{
  "model": "masked image model",
  "horizontal_flip": false,
  "method": "mae",
  "mask_ratio": 0.5,
  "encoder_patch_size": [6, 6],
  "encoder_width": 160,
  "decoder_width": 192,
  "residual_init": "scaled_by_depth",
  "optimizer": "soap",
  "learning_rate": 0.0043,
  "warmup_steps": 150,
  "weight_decay": 0.0
}
Rows from block 6 of the encoder of a small masked image model, named by matrix and row number. Rows with one number belong to one neuron. Each number is 128 + 32 x the weight over its row's rms, rounded and kept within 0 to 255. All counts start at 0. Numbers have three digits each.
After each neuron's rows are labels from the 100 images, of 14976, where the neuron reaches its highest value: "top examples" is what is common among them; "patch colour" is the nearest of a few named colours to the mean colour under the peak. Only what is clearly more common there than usual is listed. The data: telescope images of galaxies (Galaxy Zoo DECaLS). In brackets: how many of the 100.
# fc1: MLP up (encoder.blocks.6.mlp.fc1.weight, 640x160), inputs 0-79
# fc2: MLP down (encoder.blocks.6.mlp.fc2.weight, 160x640, transposed), outputs 0-79

fc1.395:147102135139193125144181102092121073178178094126111106144092200170126150140145158102145154149155128148078051159163112125101118126138103079136166139085105148088098166143158186152136105121096151138148178180094171136087146107102163122151126150
fc2.395:151136113139108139071106161081075228136133138155134174123151141110122137162110122134116111133152149113174155101116095149126126089106159187127095079140115147096113162180171087168088113107077119118116151141095140020137111121173192138142122108
top examples: shape: featured or disk (65)
patch colour: brown (37)

fc1.103:127162167145185090184122154117125055161127132123138147137038140170180119128143072154088097173145137172055080175093110165131110114159127140153169117135157149145103110152143116099125124130118132098143144084059101195096116145155140124108164199
fc2.103:134121113113099151067098133096056201133131125150154123123188133109098147173102157146131153119138146120170150107148082147145144114081129152104108063114120173056121184161144089173104091118089132142114143131117179060157122129134146159145106103
top examples: shape: featured or disk (72); edge-on disk: no (59); spiral arms: yes (53)
patch colour: brown (38)

fc1.514:130165149124140115138128136150101121172176131145124141107051145176097112121088139097127157223108150146058086160109117141067109142111137148134186148118122104108086168166126171113134108105105197088118133141099150150114136122106130148136154166
fc2.514:156129113145121138068116159074079219137136135153141169132162154107125143169121126142117111127162145120178141110119096140132135093109155174123097078131114163091116166176175093181093113113077114123129165153096146019134118127180193134143115113
top examples: shape: featured or disk (66); edge-on disk: no (52); spiral arms: yes (41)
patch colour: brown (53)

fc1.48:066110139109147140099155131083184091123189092099143102170156120139142075127133100147133138056161095088129080096148168172136113217113142131123122164138102117172108110173137115139152146151149136107104145134189180171167120125129164130085112098
fc2.48:150129101135142115147099134044039200097131178159152229169174150113085150132135146103075128117161102111152138170100072127131115153123137185147099127099137113118092141128157147154139136114085106173124143079072130006110095140165153163141134109
top examples: roundness: round (41)
patch colour: brown (88)

fc1.351:123152169155131089119140094176105095172150202155129115159044076082095093164126078078154161122115151102110066134086112090137086095129160145173124122119105089124114124140150189146115077149127139146140143173176132114115160093128093114129138150
fc2.351:142138086127146141083065167053097175122094072175180176140130161116103168114150138145143117164151156136092117130125150163160131160091147182123080060109159179130113145110154092163091107106117163095099146143081130045140077156110181081112143111
top examples: shape: featured or disk (69); edge-on disk: yes (40)
patch colour: brown (41)

fc1.57:182084170117140101069128123124072125126087117150114134078143074135168096096176181169155124114185120127092120128071114164136112088222146122078127079122186140095081109095163119121166138095121049165119160121142152170161120127051099113117172101
fc2.57:143134160178137143104120144125108131102128073071103175117127116089134141171117142092076096169131125155148148088115150190119125088147169169137155125166132094156125163200109081149132090156118087083117132155088179083130100100190173160185100173
top examples: edge-on disk: yes (52); roundness: cigar-shaped (40)
patch colour: grey (53); brown (47)

fc1.626:101126121137103181105110169111154107160092159092097182096160072120082127152110148152132128091130095125141129131189143092157165083172146090199127139159165128077100077096120141138116130118168134144100119164117107132061172108070043118119149102
fc2.626:164121115111154109107145103138085138122105142133109169122103214160103153117129113171169109151168134141101100141091134182091090085149188143118143043137106158182123159162153125152114115110156075103101171098080086041113122187090124138115140110
top examples: edge-on disk: yes (37); roundness: cigar-shaped (28)
patch colour: brown (41)

fc1.625:122114231105155119153125155128121122123157090114117066119161174171076132156105084110140128140157131151182097100144151118132123153135128098110144153121097167068152139147125119178146140121139165147105048058135132118081133140069158140145150101
fc2.625:126135111189140122106096123062078200145140103147126191114107120098132143178114156143118135145124103140178175065140082153112118115107201170128113115137144128160138168226147116139106108142098115100136179161070149056163108105165179130170098135
top examples: shape: featured or disk (60); edge-on disk: yes (56); roundness: cigar-shaped (39)
patch colour: brown (53); grey (46)

fc1.584:104137217117124119169146147095072088092130140160134131118134152122092130137141163128190113163114102136135138192119100133112121066143170141069149060139104139036154211091170125107168109150143124171149107153122142167109150146043109144159171138
fc2.584:158124098146123138074096147093089230147164130116127188102145157118137149170081121137097137113141138130182131109126111135119098115108170180128115107139115138139112145162154095167097104120099117118088174138067159011126078101181197104149107096
top examples: edge-on disk: yes (39); roundness: cigar-shaped (29)
patch colour: brown (33)

fc1.593:222104139136135114087146136142085158141102124137139163113121042117118129027145110095166130150104133118108121165106107128150137127197130086131110150135158073081155124118188152124129162107162081186143089120127135108097153143048166118089157100
fc2.593:139146142106117120139093161143161163154123150118109157169136160070114145160120135072111125111109145101137143158074105142147119112045140180148170136103116101183090144148097123190174093127137146059132162207085176047124101105118129169177092140
top examples: edge-on disk: yes (50); roundness: cigar-shaped (34)
patch colour: grey (65); brown (33)

fc1.27:128137156098160185071193146091113143153092104168077110103146153098136173175164125158103092103146161149080131132112109128162089086151137066119144086125083134199111135089125094100141079137151117136127101110142131139114138102091136127185168133
fc2.27:145112158168111114149151131120132155161174108051176139113096125109186203116165140171175128136114144086180109085090125162138152126086146159131125091136105118154121154148111103146108025119114132113152161125056138042101166146167141076131212137
top examples: roundness: cigar-shaped (39); edge-on disk: yes (36)
patch colour: brown (49); grey (48)

fc1.574:106114153105110134075117110147124168158148131117129132166104104133169143086110108095137159086156098176101083112110106151143131126130179142090116102090177135168194145121099140097158104135172112142123120152140120052123212153155163145160102145
fc2.574:160116080179122120156128090093121128111090109118165147153142148106109210141137177139102077153154235118064134064181081160062093090155190103168118086114127080145141143138164058113134057127064143133141135122117104107133124121202152108129074142
top examples: edge-on disk: yes (30); roundness: cigar-shaped (26)
patch colour: brown (45)

fc1.549:192135131125138106101124135096135138133056106126111171107171112136107115130105191163189112138158157133165086128124148136126147084146116047101150150159150074102114140107168110101116142153093095216143090151160141182079121177090136137175168086
fc2.549:153134151129118143106102153110120202126188145116149155128134134107139113150129099089150123138149121104151142110093094140133113098128197215136132092120117139142097138179147095172125118115099103060134167150057161000136096128152174144137116106
top examples: edge-on disk: yes (26)
patch colour: brown (67)

fc1.572:147108148166115171185109135129120062099137113121121136098120081129114099148104136117118138067185091135093062160157093147127091037215171082156171051112074103115096107101082144154148085158095106122127156111068134152136129147095122095147134106
fc2.572:168134101153136107069088151081131143161130128154126115090154173078147150177156149157112112127111147068159124114145131172157137146087169217081080102132163196149101153186177121197126123085119145147112175129131144068129095130108113104159148089
top examples: roundness: cigar-shaped (43); edge-on disk: yes (30)
patch colour: brown (85)

fc1.392:105173150138149130132076149121159109137155068157117073097068133191126141180109067114161166198132091106115082161146105100131074159128102109128141129094067189178114124158132173092073085119115199081088172147113172127135095148143145093163150140
fc2.392:154124130133122148057119162064068193130134136137130171126148148103111126142112143141104115130166166135150130111099085159107141100114146181136099077153117135072120150162176082187097139094096115153137130150092126032128114131179168143119117130
top examples: shape: featured or disk (66); spiral arms: yes (41)
patch colour: brown (35)