{
  "encoder_arch": "vit",
  "model": "masked image model",
  "method": "mae",
  "encoder_head_dim": 64,
  "encoder_fused_qkv": true,
  "residual_init": "scaled_by_depth",
  "learning_rate": 0.0043,
  "precondition_frequency": 25,
  "max_steps": 5000,
  "warmup_steps": 150,
  "adamw_weight_decay_other_params": 0.05
}
Rows from block 1 of the decoder of a small masked image model, named by matrix and row number. Rows with one number belong to one neuron. Each number is 128 + 32 x the weight over its row's rms, rounded and kept within 0 to 255. All counts start at 0. Numbers have three digits each. After the name is the row's rms in percent of the matrix's.
After each neuron's rows are labels from the 100 images, of 14976, where the neuron reaches its highest value: "strongest on" is what is common among them. Only what is clearly more common there than usual is listed. The data: telescope images of galaxies (Galaxy Zoo DECaLS). In brackets: how many of the 100, against the usual share in percent.
# fc1: MLP up (decoder.1.mlp.fc1.weight, 768x192), inputs 0-95
# fc2: MLP down (decoder.1.mlp.fc2.weight, 192x768, transposed), outputs 0-95

fc1.679 135:166153141092132121102110087118175168144078128115144143101178160110148198142150143119098085118120126112170112092195160125159138185080088140146202074136134114068132112132122142109163134149128093084100128158073080118133176192124154152196133132124155094154122155178057100080116111068154104180
fc2.679 145:156133129138137120136071118145126087089206133118074104166096153098158137150110062126122156106143111141084117134107078156159170098163113099149118158118125180131173130084116116112134127153095096177083125133160107150098168128127191104114137109104127092108150056114139108192095170176114111187
strongest on: edge-on disk: yes (37 vs 5.2); roundness: cigar-shaped (34 vs 8.1)

fc1.1 114:158120053030131136116115144150031132149108104148128100135118124113116078100159074100134096151142106146125152102154120167089153154116136102096080155107158131167076128121096102088153185094182177100127144155172124141075154135161189150085167120150184138153146110069178152169136088123095138149
fc2.1 127:089171181190159079160113124143152079134101146089141120140156089136134144115089111133193137086136095168130172108175084116145180060042094089107141112153119023148186143156133161106146175192105187136099149169141129172121119160155087113144072096118172142082121124130116145128112165097129111005
strongest on: bar: no (30 vs 12.9)

fc1.279 119:091118062092107162148175133106138157117154169158119132167099175106118145166116172103155123111155212111130104195076215116132121135125166090137128140114096083090102141156150084175122124120139155147141108101115084094106125168155101125192154135140134125136156186186142104119171135117090135093
fc2.279 134:099071122110127112142130098123163128131103141139152093089120074134112094075162109092161062129141158089136136109160120149132123073143115079122128089112169055143067101147149137121142091138124128142092133163123189127097139160144141158093134091178164137130137207159134147131179058170157129156
strongest on: edge-on disk: yes (33 vs 5.2); roundness: cigar-shaped (27 vs 8.1)

fc1.704 098:096117135138111148123095127140161175191099115159099151092153121158132136112134146128193147127176151109138152135156103107183148141208145132128139079158136034061042123162137144149076177166101142143155116105075126091126100099188097153138183051139148141125144094144134164125135122110078156126
fc2.704 095:120087124121147149170191155172188148122151106135091125107117065096120125182166166147164108156181141160088110110084121146130108061097143166104111078145134077140094167104101106092167065116152099145151125149153153117118132103174079120123144132111158108121078156077143146168126061120143090153
strongest on: roundness: cigar-shaped (32 vs 8.1); edge-on disk: yes (25 vs 5.2)

fc1.305 124:156115116101187125130074163155105135110156101102139078115102140117155136129181141104150115143142099144102159117141119112122117150111152103115070162145136102181168190146102176087120142132146192110127096162114129138095173147063191150143060086113118168147110170119098122151099108143119078197
fc2.305 137:109142093039085132110148124097182092111100150148165160127149132123189097103126119203139131139120151085147183110153171185141095097103124083065124103129135138153110059125125174153115096137161140081141157156114107135124132097180133091087117152151168123128126140194061140173104133107129078056
strongest on: edge-on disk: yes (44 vs 5.2); roundness: cigar-shaped (39 vs 8.1)

fc1.633 107:112093095170118124183096126165069092093137103118156102134105197153081113091093108144150174133164147144145138113152171139108100094086186116150099179173094129157090150138126084109128099145174158114109071103122124119067126127106111125141171160180118123078131083100096127148140111105126153134
fc2.633 111:160165069112092113152128049115140179129161084147137078120103092167157112192165138095167205111112192157116111163122147147154141094148091137116055087160168118129102107126126105156134087102094149121122078084137111168122119140101143134119123106165092137183121099101135140138114131139130216110
strongest on: roundness: cigar-shaped (34 vs 8.1); edge-on disk: yes (26 vs 5.2)

fc1.395 120:107081084072152108139176155140194121141179097150044143159136148082124088152131102110173151154129160175123065158111102088074110183132141135107114143082164124088147098146166077122101120067105147120148109157112156139106104155125093155114133103110066165112135129155146095110135109147093147170
fc2.395 125:134103076095132143075072101150158152134157143177160093132168147102100111113162139190125149156190090096071116058079094150119171043192058126147129088146059128088145154103111115127117095126148128212140170134127115155137097118095112122121154165145157101127160113117217164087133100147137096070
strongest on: roundness: cigar-shaped (41 vs 8.1); edge-on disk: yes (30 vs 5.2)

fc1.582 104:116144044110085140119109136115164107131141155151145087126153151144146097161169135143170092132139228147097107123118115106101092184158083208094154205142160133041111128181085087100140147133105120092138086172154110139122111134087158106141142141114130126136168134147182114079103101104132119126
fc2.582 103:055121125088101115129165121103103080164125136135132085124117148138162100083123110164092175145104136117125166104109116187153167128096176124149092129143108116140163086100179190119095098122150104105183109067117207165082120091097097108140152174132157163143149095147082189079143103141097101100
strongest on: edge-on disk: yes (42 vs 5.2); roundness: cigar-shaped (37 vs 8.1)

fc1.479 124:136057101082140105171133094131127136082117168124137127117132166085140125092116079173117174183109099162093135118110114156160147148121140121128115172192131133154089108110129117110180085152057106109096133129141142174154115115113092109074166148184176106147117161110119176100134143170124092109
fc2.479 121:088147111093153054120164124116172167207119122136115065150132116133110093137090070137133153130094150180147103104163183131144108072122109158123107135114124125091177090126146123195136127175131159128126107109082134114116167110181091136140135215138156144131081108118144110082059101134200129130
strongest on: shape: featured or disk (65 vs 30.4); edge-on disk: no (60 vs 24.7); spiral arms: yes (53 vs 18.8)

fc1.695 122:142111128080143096127134139124158143131097101140128104129059169093149141120168116105084107110179150160172132117129094114152125152104149110122143130169124139177127091145136136146133140127126078086158152086165086092118107144169131113145103147187125107142184151069133154144118116173170139086
fc2.695 134:130158080126135112128139152130157134142116114139189097150169108144125134137122093139155145137090145139078160125166120142170133142154150139102130108178155076106144105075042125140160111100150176205090182139076098131122111138151084120101148151105171172139096150152104138086153094132186145108
strongest on: roundness: cigar-shaped (29 vs 8.1)

fc1.515 126:115183107159140125110071128164116098046142126125125110138148143120129154124082170135133080112102140145105153160128104178115097146160113142109140118071115124168135146128155130151138181150155121121080084134150141138168146125123171117190150117118148096110109096096150097095068213101100131146
fc2.515 131:151142125163181112107139139200150193124111111129155115069147178173114182125099106102159180150063146104118115132152118116122094085132125172159120116117115106109166168117093078126152131102099192136142128122106080128119169085057104139137160100107148085125112075164138111113132106172119097171
strongest on: roundness: cigar-shaped (46 vs 8.1); edge-on disk: yes (26 vs 5.2)

fc1.230 105:132070158189150150152131156165172168143147135156108120124106152142179136138091093112188157147148093199140155090140135123151132171071206181115162090065115093092134133103080085136083111104099120181102075172156075176113103127160134121143130102130139102104098119150107108080122179097081185138
fc2.230 108:106171080144099138139149135144162138157072091066073114092143123083062071174158124131098086105153161050051128112133142143101070129155133087134087085153201157141142066111150124177140114152157124081142180182121195038104187144169117085082161123166164080143115141083129152136119075131139064140
strongest on: roundness: cigar-shaped (28 vs 8.1)

fc1.398 125:132120084100082142117155136085109165135154096115160143086154111176145131141135147103123143109151207057113098180076139109147175162080140143196148140097101085067084126117119089208135107128186119153101065073114081092121096070121096113165120102147085092122129153161109120169161125157090149083
fc2.398 129:122105086153134116119129152126140093129091103109163120143121149094153141125152161138135098176100123101083109096151144167119136083136163117058101124119154129112139147167135146129110141167129147111126153170160149109126157196147168153145116188183172091115173141134125126111173053122151121172
strongest on: edge-on disk: yes (42 vs 5.2)

fc1.239 108:166107082155123108071159116148091130134125130146131184126135136113121073168138113127119071098094189147120137124094100149153145100137094186163089091123128124098118089162156084110171108131137165138129099080136115164138133131152110127133200096126134136100129148125186154094108120118116116136
fc2.239 107:094145149080121132094158107091141166142136101184184099157129144143130118101192081070064098216190135129115098090074072114130153025130129209092172131167133066082164188084049140113089147189160119145153139142122109113145104131185168167133150124094117126124157128108125100105167076147124149110
strongest on: edge-on disk: yes (33 vs 5.2); roundness: cigar-shaped (27 vs 8.1)

fc1.87 117:166192136165144105082133126127058096088119065116123120097106133144133176083110126131189146103146134117068207124154111125153045141033129105151082134113125108146153204143110153074153091112098162154129078098088108130082190116082131138111144085124091147103112148096159134187107223084075107186
fc2.87 139:078159109135103179210071155097123112143163102127077126073132127131084125164167109144153127085135115145161147174136210177126087106112116068144089164144120144104152123134099138161086095120101120108110154062117196128144160087083130094095114137176142168120126055112112154142129046201105106088
strongest on: roundness: cigar-shaped (51 vs 8.1); edge-on disk: yes (44 vs 5.2)

fc1.218 118:184165163080141110115087146122128139099149119163161127076130119072076151141185136134123160136144186109148174104136086167147155125137099130128110142159139164131166170136086131082142094108086133129112130172079095111104210137133107137119115114075155200131110108142075110158141154120076146195
fc2.218 135:093129125142135107154117124188162164134137090138169147168135134102128158087081161118163084148123103178134119181162079106137120116094107095102138151125064115121086125102134203140136162149134162177095130147162106152122144065094134074124121111154148172167156056226144089094098189086092080117
strongest on: roundness: cigar-shaped (30 vs 8.1)

fc1.206 112:132193113104196106115104085135123063070162121072194146158168096155140121135165144147092108107090153115134087151094081147190097099071153139114138081116143105093160113139155136173138126112113151141174128160121111126104131154143110169151121134075144132094166126121149113103163142187134083119
fc2.206 100:162126136100158118135166126165143156146115140195092169078181124115134086152137114091142104177154168135114176140140130157107158141140099194152135134117164183124163146099137133136197128166156196162115140105141121110104092101118112172184113144096159163144101115177152121152085133147165099091
strongest on: edge-on disk: yes (29 vs 5.2)

fc1.219 103:075120128045151133159164136163178202072159158104108126109118067164152191107097098071148127147093118123110108135100152109137152145215192156103084044091112114131074136092149089123140146110129125108170110131161114129076151119155133138103071136121143189154197154143128115128142137138056119103
fc2.219 121:139111148142084135114130210169137196107105114158092176106152158110138149108117144196104106141141145191075113088105149160135135134086169091175187161071148086114096150118086151126106119135153120182132127130155097119114168180160181068112124034129170109135105156120141114109154097111109132153
strongest on: edge-on disk: no (52 vs 24.7); spiral arms: yes (43 vs 18.8); spiral winding: tight (26 vs 6.8)

fc1.555 111:197136186114174101141121156130053116094135114084110148125179118203176113079101152090132107070058088123078143107063104132143158158093162180141104132117170129177135187108162146135137119147129119095164123107118141135058156117141173146136122134146156129132120109123181157148112137102096144161
fc2.555 109:126170126114104111108118136130117121160092111121111069067123182170116142135187167152088147193085127079149141115123071147144145116164145110162109152116102174166143166115134118110128141153122192053115127153108157126146077093060087160130100130134190160126205146069134146133129110166142105085
strongest on: edge-on disk: yes (36 vs 5.2); roundness: cigar-shaped (35 vs 8.1)

fc1.469 114:143132164166114153193179101156071112112123167188161113129143142202096116132121136079122090172128112207167171185080127142130149150037171135115110081061103101153149103102130132112178108117131134096142083124133117154155150106099124120148148070167138120119088125117130153094095145097142151159
fc2.469 127:147172068114149109123140094094102150072199106135065084138085094161090132151163110102177106079164150139105115179088223102109044097108089134157108119181145144111089156153117061120143115104103104129100150105106093120146133160094131146112152095135127113189113125103112141101141126122166175120
strongest on: roundness: cigar-shaped (27 vs 8.1)

fc1.430 112:188155168091105104158166186117085072151161112176114127104102117152158172119154159159135110067124128143121170125074077162162124153107122157153148143065119106111171159085123133103159157173123128130129118137154122127156175069069128164132119117088160168112150141137140047178093139128107084158
fc2.430 135:061177130148149110113116085135163197201173121183101119124138186165076187118110101087071192125089132131131119158089084135106068156133150127040118080169102116085112120182111164124165093174148151097132140152111140116125098089126113146126165180119152112123188101147121153108099160128176100116
strongest on: edge-on disk: yes (41 vs 5.2); roundness: cigar-shaped (33 vs 8.1)

fc1.491 113:166067034082121057134143154131143172147178132140096123131155121113146113152149093106096100190150117127090148097077147082068138207111116125151168152135155133108120106161115096121093114136128090100133128174151119142113129160104084109083207089134107173164159104175078118096130112127168111065
fc2.491 124:074125142073168116099134152157177073117144132146218105055165178199057096145146132162112121119079159126177093158157056144132128099170124117128143144144056127093173147120185119118187127118111142210137132116155053140115076151108058109141167189149166074153134132145226126132154110108137139136
strongest on: bar: no (36 vs 12.9)

fc1.467 120:153159138137172122138139114173060124135175153151164101136135122086129146088121160074100111135175088179114171129128134135103109046076162142133073101093122134174090087100148080071155128127181159117132120119144155169161135103132159143086093145136097135180140148148077111179117132124112114122
fc2.467 137:136160114080142078089112149091128117143093153114138176087094105117148132127115144124151090129138191104113145111102110190156073077110094147111159132148186164139156159132107145143175152104157178179187167162041068115113107105107114114098144162106134135136180077154104171153101118129098132022
strongest on: spiral arms: yes (40 vs 18.8)

fc1.641 112:101185123170158087160134086173123159059141119079158105109128107164120140128163140082134114167111179161138192085169102101169127133154115145122146086139132147157118187174129127166172099123141065117173084156171122098091100149119119104185149125141133128090122163104083136124081126155109120048
fc2.641 128:179179129077153185130123139129080084134057145075126127110157162175168128151101169134118130095115082118164100113114113145044103094148128137116134107127147108151133064146067104121102156153152119103107146112118155137090070114099116111105137132103135156121083181132119143123137127126129147199
strongest on: edge-on disk: yes (51 vs 5.2); roundness: cigar-shaped (41 vs 8.1)

fc1.762 138:184119109111105071093148143177111174138180162181139177149122140131125102071098192055078150168116122132157129146090131099090180178161149145182136180153150123072099126101068122061157109105088145125142112186085150120126143143115149111109198139114138125111143071140127138169176087141084158153
fc2.762 135:087099150126110148139134092115096126190108123097193126125177164101056072141163097084176129114163078157091112149125145104125120136084068171162132134090140127102112154216145078126161137103084135120155158140088159173119097107168134193139183121111137097108084158129121135065123135148100078116
strongest on: edge-on disk: yes (27 vs 5.2); roundness: cigar-shaped (26 vs 8.1)

fc1.444 110:095084060128132116141110169155115160155164179132136139134157127116166054155113119121125155122131150121160167101202106078147106183126154181146133122176174063086130080129109106124175098118113121141139122120164114128159061110131104123127178078131091171142122161118174210098113109137158092166
fc2.444 121:133070136103101114139155139152149150165131134163154079139108120137113104161216156175099093207138149117108118113067083111158171053145114204079143145156121161137151123117108108096117112139194155119168128152145174132129123115179104144118147159099207126116159137113114132176148084192148164109
strongest on: roundness: cigar-shaped (46 vs 8.1); edge-on disk: yes (40 vs 5.2)

fc1.358 093:142158155176117182151161098145148146073116189139143126143170158114148120182127179143138146168133127137128122124147115168140118172152160140108143102078076145125108117115192148154065162129070102138166120116162151115097108143133094099173066142090118135101130130081070087103129096096124128089
fc2.358 109:104116091211110125143152128171065122140133101102107154112128116154088109111063077196165167121128100132132051075168130183124126048158152091147092117102127107120165133145117157137083085165154135156093129148145120151139115140132151049095159130126155148136107228192146131152102131132132120176
strongest on: shape: featured or disk (71 vs 30.4); edge-on disk: no (59 vs 24.7); spiral arms: yes (48 vs 18.8)

fc1.509 104:121129166178112190176169140122172194139102106159131114135099101145148194138130067107161145146090168120072141128078131130149157137114201180122134070051162130070098149130096125138157102099120124187137107122108099104095185112153148116120160128134169111155156159183117081156134079124078154130
fc2.509 107:112176145159102078089139220137127201124104140116071164119130095098112124143076124096121117090125118163058092102110099127133135185118165147165109100096128092094133168091079088148101076179161145147163145099129095125114157202159166097078077083115138099119127092098168112172109113080114118176
strongest on: edge-on disk: no (72 vs 24.7); spiral arms: yes (62 vs 18.8); bulge size: small (40 vs 7.2)

fc1.289 139:147093112080105151174145121116143130145119080194220118168078078153150158123082076132096159133120155095157121144225156103143176121126072114160182178147143097129114080132138068117084111124094089114081057119163158132111121101192143098114110098160128145132127156093084188113147130085080182128
fc2.289 148:098137125166118122107160122113123040191071153158106162163128101185135119184084141102085107147070114204059173087116120098198166152129152145092189139133191146141153109155156160149128124141164120169110064174134131148138103152138123120129185117121138165127101113076114112135105158095117182158
strongest on: edge-on disk: no (51 vs 24.7); spiral arms: yes (45 vs 18.8)

fc1.228 128:157117066120153109132161102109101082118148146120165102149060143168129139104097135086159196083165133129101147154176138141107109108065086141171109196149109142140154170165165145172188096063085130122146096111120085076063155116058131174122115080123152106129160174141181128127066141172150076116
fc2.228 131:059158130089107134137128119098134128129110161128130152139161081099134113129199135146114116071158180103150113142111224109139120147075129079096110208123157136158126094046088109117067138122100155112089190139150148167111115156142169077110142157077073089158082118077064120147084093111079105139
strongest on: edge-on disk: yes (47 vs 5.2); roundness: cigar-shaped (38 vs 8.1)

fc1.76 118:172138049130137102093186110158091162180158189162072163179166139089177068145172163114108176141122213131116139143098076110148107145124103139129140137144227115097097120134088086080144119136102170135134146126097119167104131150125077155093150132082065112179163097165119126148127097132055166150
fc2.76 142:135132133100056092163080097105086119139067107116160173184098113120206072126120109125174152142133080173147127125069143161145178145090107137084065130083146160136120071110176140134153082102160164137130140129100151172122138091123137150150129163134149142093102131150064162123156122158180136151
strongest on: edge-on disk: yes (32 vs 5.2); roundness: cigar-shaped (27 vs 8.1)

fc1.673 112:091085153091154136121154136068056137066102109116145087164145129133133139164119071102155174137168166172166141155098157137057081159084172150118107109144154062087158121042081109146117134107100128155123143109151107139117091181132113093139208146140079106139134136150139156170155117113119170102
fc2.673 118:147097071090155115181133134155155204129093136145126110091115082094090147146122133128135106101111118111083085102145120142160108092192118125153162107089080168096128123135075143124183145115176059150105085176126111141127131127154085096091175131155141102173156098157212151177079113127165114158
strongest on: edge-on disk: no (53 vs 24.7); bar: no (32 vs 12.9)

fc1.557 134:098106169138146045117140110173166133112076104117115134129122147082176161082110086141115180092113138129135167115100092179145088176083185073150147119105144193152160095041127155127166136130133116099094147121155117137168111146134134078095150131114072122090098071176134126102115125111171129106
fc2.557 149:104136129142109111128140141059103161208131102128117143144132096094144093133101137106182141133170136128140152118118077071123151107126120132083133145167138107114065079146132169169114113130118188100125147165178173106125128176166125092130155142166146169165115161130163138117180064184148083144
strongest on: edge-on disk: no (52 vs 24.7); bulge size: small (29 vs 7.2); spiral winding: tight (28 vs 6.8)

fc1.225 097:121090148169163135123148153095161140183149127139096162166171139139146093169092129161079197095144147096077118131147088150137150081124153078163136115114119144071128112095143176153071105213103112142138092171126126150173148127115079093141118178175146117129104181068097125080113109119143105200
fc2.225 107:065109099130144175167179104206158108192088091163098120068123110121104139120167116156211182150117150154166128113146095189163113098066106126104132091143071067139134113153119076121164106116096123119074121144137163051112144125147161156148139153123165118172104148156168163133131118175131120061
strongest on: shape: featured or disk (64 vs 30.4); edge-on disk: no (52 vs 24.7)

fc1.199 109:132015069045099129098093153168132148114175138144154144140140124203099114194163161131093174159161134117150175131132091087129146179121140154185187174167164112043075060124071064087127109135132171155136109100120079143147123151105107109110126104127142128114124091111167185086138126143125147140
fc2.199 106:109067105095109111172230136152142144154149137173119105108128079081139152142193161137156131120152166154144097100117127172143152068098159201083106136174117070091093167112140109110169121131136107136140117125146151108094116067223132159116168157140171116117141115104128146140133088176150181119
strongest on: edge-on disk: no (52 vs 24.7); bar: no (33 vs 12.9)

fc1.195 105:200195178127153104101106110127104103111151062086151116075159127125110158136158169178077069115135108139105113105110072181180113131132152174158136120096147177084211155081185125197156139160120139125114142095120105108111145151166142147107123115113174149118095110123139138115105133166169081102
fc2.195 098:142117131100124118170159134119142158096119157202148147181135126141134161152127074056134098139086144116129102115127132133152142134155123134109117106174114164097186160101123093156168126107157182117058114121143081109086116114135120181147088133131093135138132106180183169158105174062161105102
strongest on: edge-on disk: yes (26 vs 5.2)

fc1.106 106:111116101091135137164158140209105172129174202165138158137153110131106084172146156133097136146131180165134099138145102060137094144100123117147180139111194168094131103145111101110096139125135165109145107133157089169123113154102104113132156100117099102109126122182146189092106146140124109137
fc2.106 102:103093049116111102105122089167157155161142147110103130145122112104088114151203134152133158173112109077104154103090069187128181090107104184041116084165085136101128163125141128103157052090155187179114093101110113124099097108093095121167162163088139080151135147113135126103124102183163141157
strongest on: shape: featured or disk (69 vs 30.4); edge-on disk: yes (27 vs 5.2)

fc1.408 106:135018091046104120154158104097134175116133138134112185141162142156126146137120134096158140145194107146148110127083108120135117205077126173162090148148131079069118144073143117130115085090138170139136121121142119117112154174086109159111168100109116165116120151153171134126151085161078176136
fc2.408 095:155078106055152100140187166162093158148133116131095084093094099090080125171148156130145164092111136110102156160109145159132126111148133129088191124165109095093122080109145156081183109125191121142161140116158141101091109118144092174098175155165143118179186035113152161165047119172142105145
strongest on: edge-on disk: no (53 vs 24.7); spiral arms: yes (46 vs 18.8)

fc1.433 119:112101123126153049135131134137134122134137089127173103102145083071122155134107063134086108121132122115151057116177207118087106137098144088118103139117157191064157133104141118140107131101126153150143188126192066138135162128124144127138150171076122129226147152092117164068091103142149100097
fc2.433 133:111152082116119073124156096112122110154128129156085168160115128110127166147123117084120131140126144113107121121127059152152127089190119196102164141143071129125135121185089096169203128137123138144075165122029137073131121112130170160085180136153168100101149069155116174157158102124157126137
strongest on: shape: featured or disk (62 vs 30.4); edge-on disk: no (51 vs 24.7); spiral arms: yes (43 vs 18.8)

fc1.324 147:065125120141106175176167117122119095147085100126150077167105164146111172168149180168112098114172086120211183181160146142080090176158085076103151115033089145095128133164068131164121094162111168095121124155176154126118112104120154127166142090123156120145147148151141182087138107094133145129
fc2.324 150:118152150173173113105115135143155139134153135182160138154132141132156105117109081140148139117157081136067163147107066121143110106191099135081101098125111112108209101055111143109101193122169131140133149144126064140070166132026175137150103115111114100154132128136116119128090131110113080071
strongest on: roundness: cigar-shaped (33 vs 8.1)

fc1.741 115:125082115101144126156111135118100163145055127088119126104204110209108161082058144081170127136135062127149168159132151121120120109095113150168113144125089105112116164082180130153214128140196140129141153137093192107084122108097083115176130130131125175162122139092112171195128155144075104149
fc2.741 122:148128120088195116126126102186062129107158123123099068123091165144134142167140206140110124146093112109134119077117108118152142169119104155138068143157101131128099152134110125099121089114106117081084114112176137121116143110093161095115160151085130127135095157165135161116108119127151106062
strongest on: roundness: cigar-shaped (45 vs 8.1); edge-on disk: yes (38 vs 5.2)

fc1.760 115:173092132072096122135163132160116128192107113156133105095103156085054093117123038191107072084118159078174161150123128090084174153114137141156102152137133140085137124154110140051149167112149130104149089073142096166178078170141115108098064146127119119158077143110120149088125108141122161165
fc2.760 130:146136149207146122188112094129114130080128160080124103143161092095132092130077071149147110065109087157107153103174103180148108155094119138091145155120150098131161102091153093179133101133089204133126153182126111118130130143059176073141128144128107187081122184131157183182141104121158080100
strongest on: shape: star or artifact (28 vs 1.3)

fc1.190 117:115112082118135165151144145165073170117131119133126099084149102136145156111153127139203126132139117138099192175133144121074125199174106126093098147152094137163090133130114111088176147150143139113051131105100153107116175140075101132164135073137136137166132078127109135112073147094141076110
fc2.190 138:091130117166119134154120156134133138129111093137142047107113177173075197175135145149116115116074167155124104114169154109145107072125133102090160119143061115117146166103101121098171108144100177162100137092159087115133115133105168125138162097163183121114126121122143121141105113160099131083
strongest on: roundness: cigar-shaped (28 vs 8.1)

fc1.745 121:160122151118154136103127149102159121150129145101121102174151160152098120196152105109113148131071100124137090071106118121164107128129152120124121110150151174123116106177087177136156065123110124120121144113101116141136157146201101109131122147112143072081106129153100116126096083120167082146
fc2.745 122:119184151163149116128119094117101112122133091103140131135153110128098137123135171185121186081107132172142090164120139118091093177088092103086096159151085096133073150130121120148103150096067178174103130117107201125155160162127169142131098070151104114148062119139133055117148148184074166115
strongest on: spiral arms: yes (40 vs 18.8)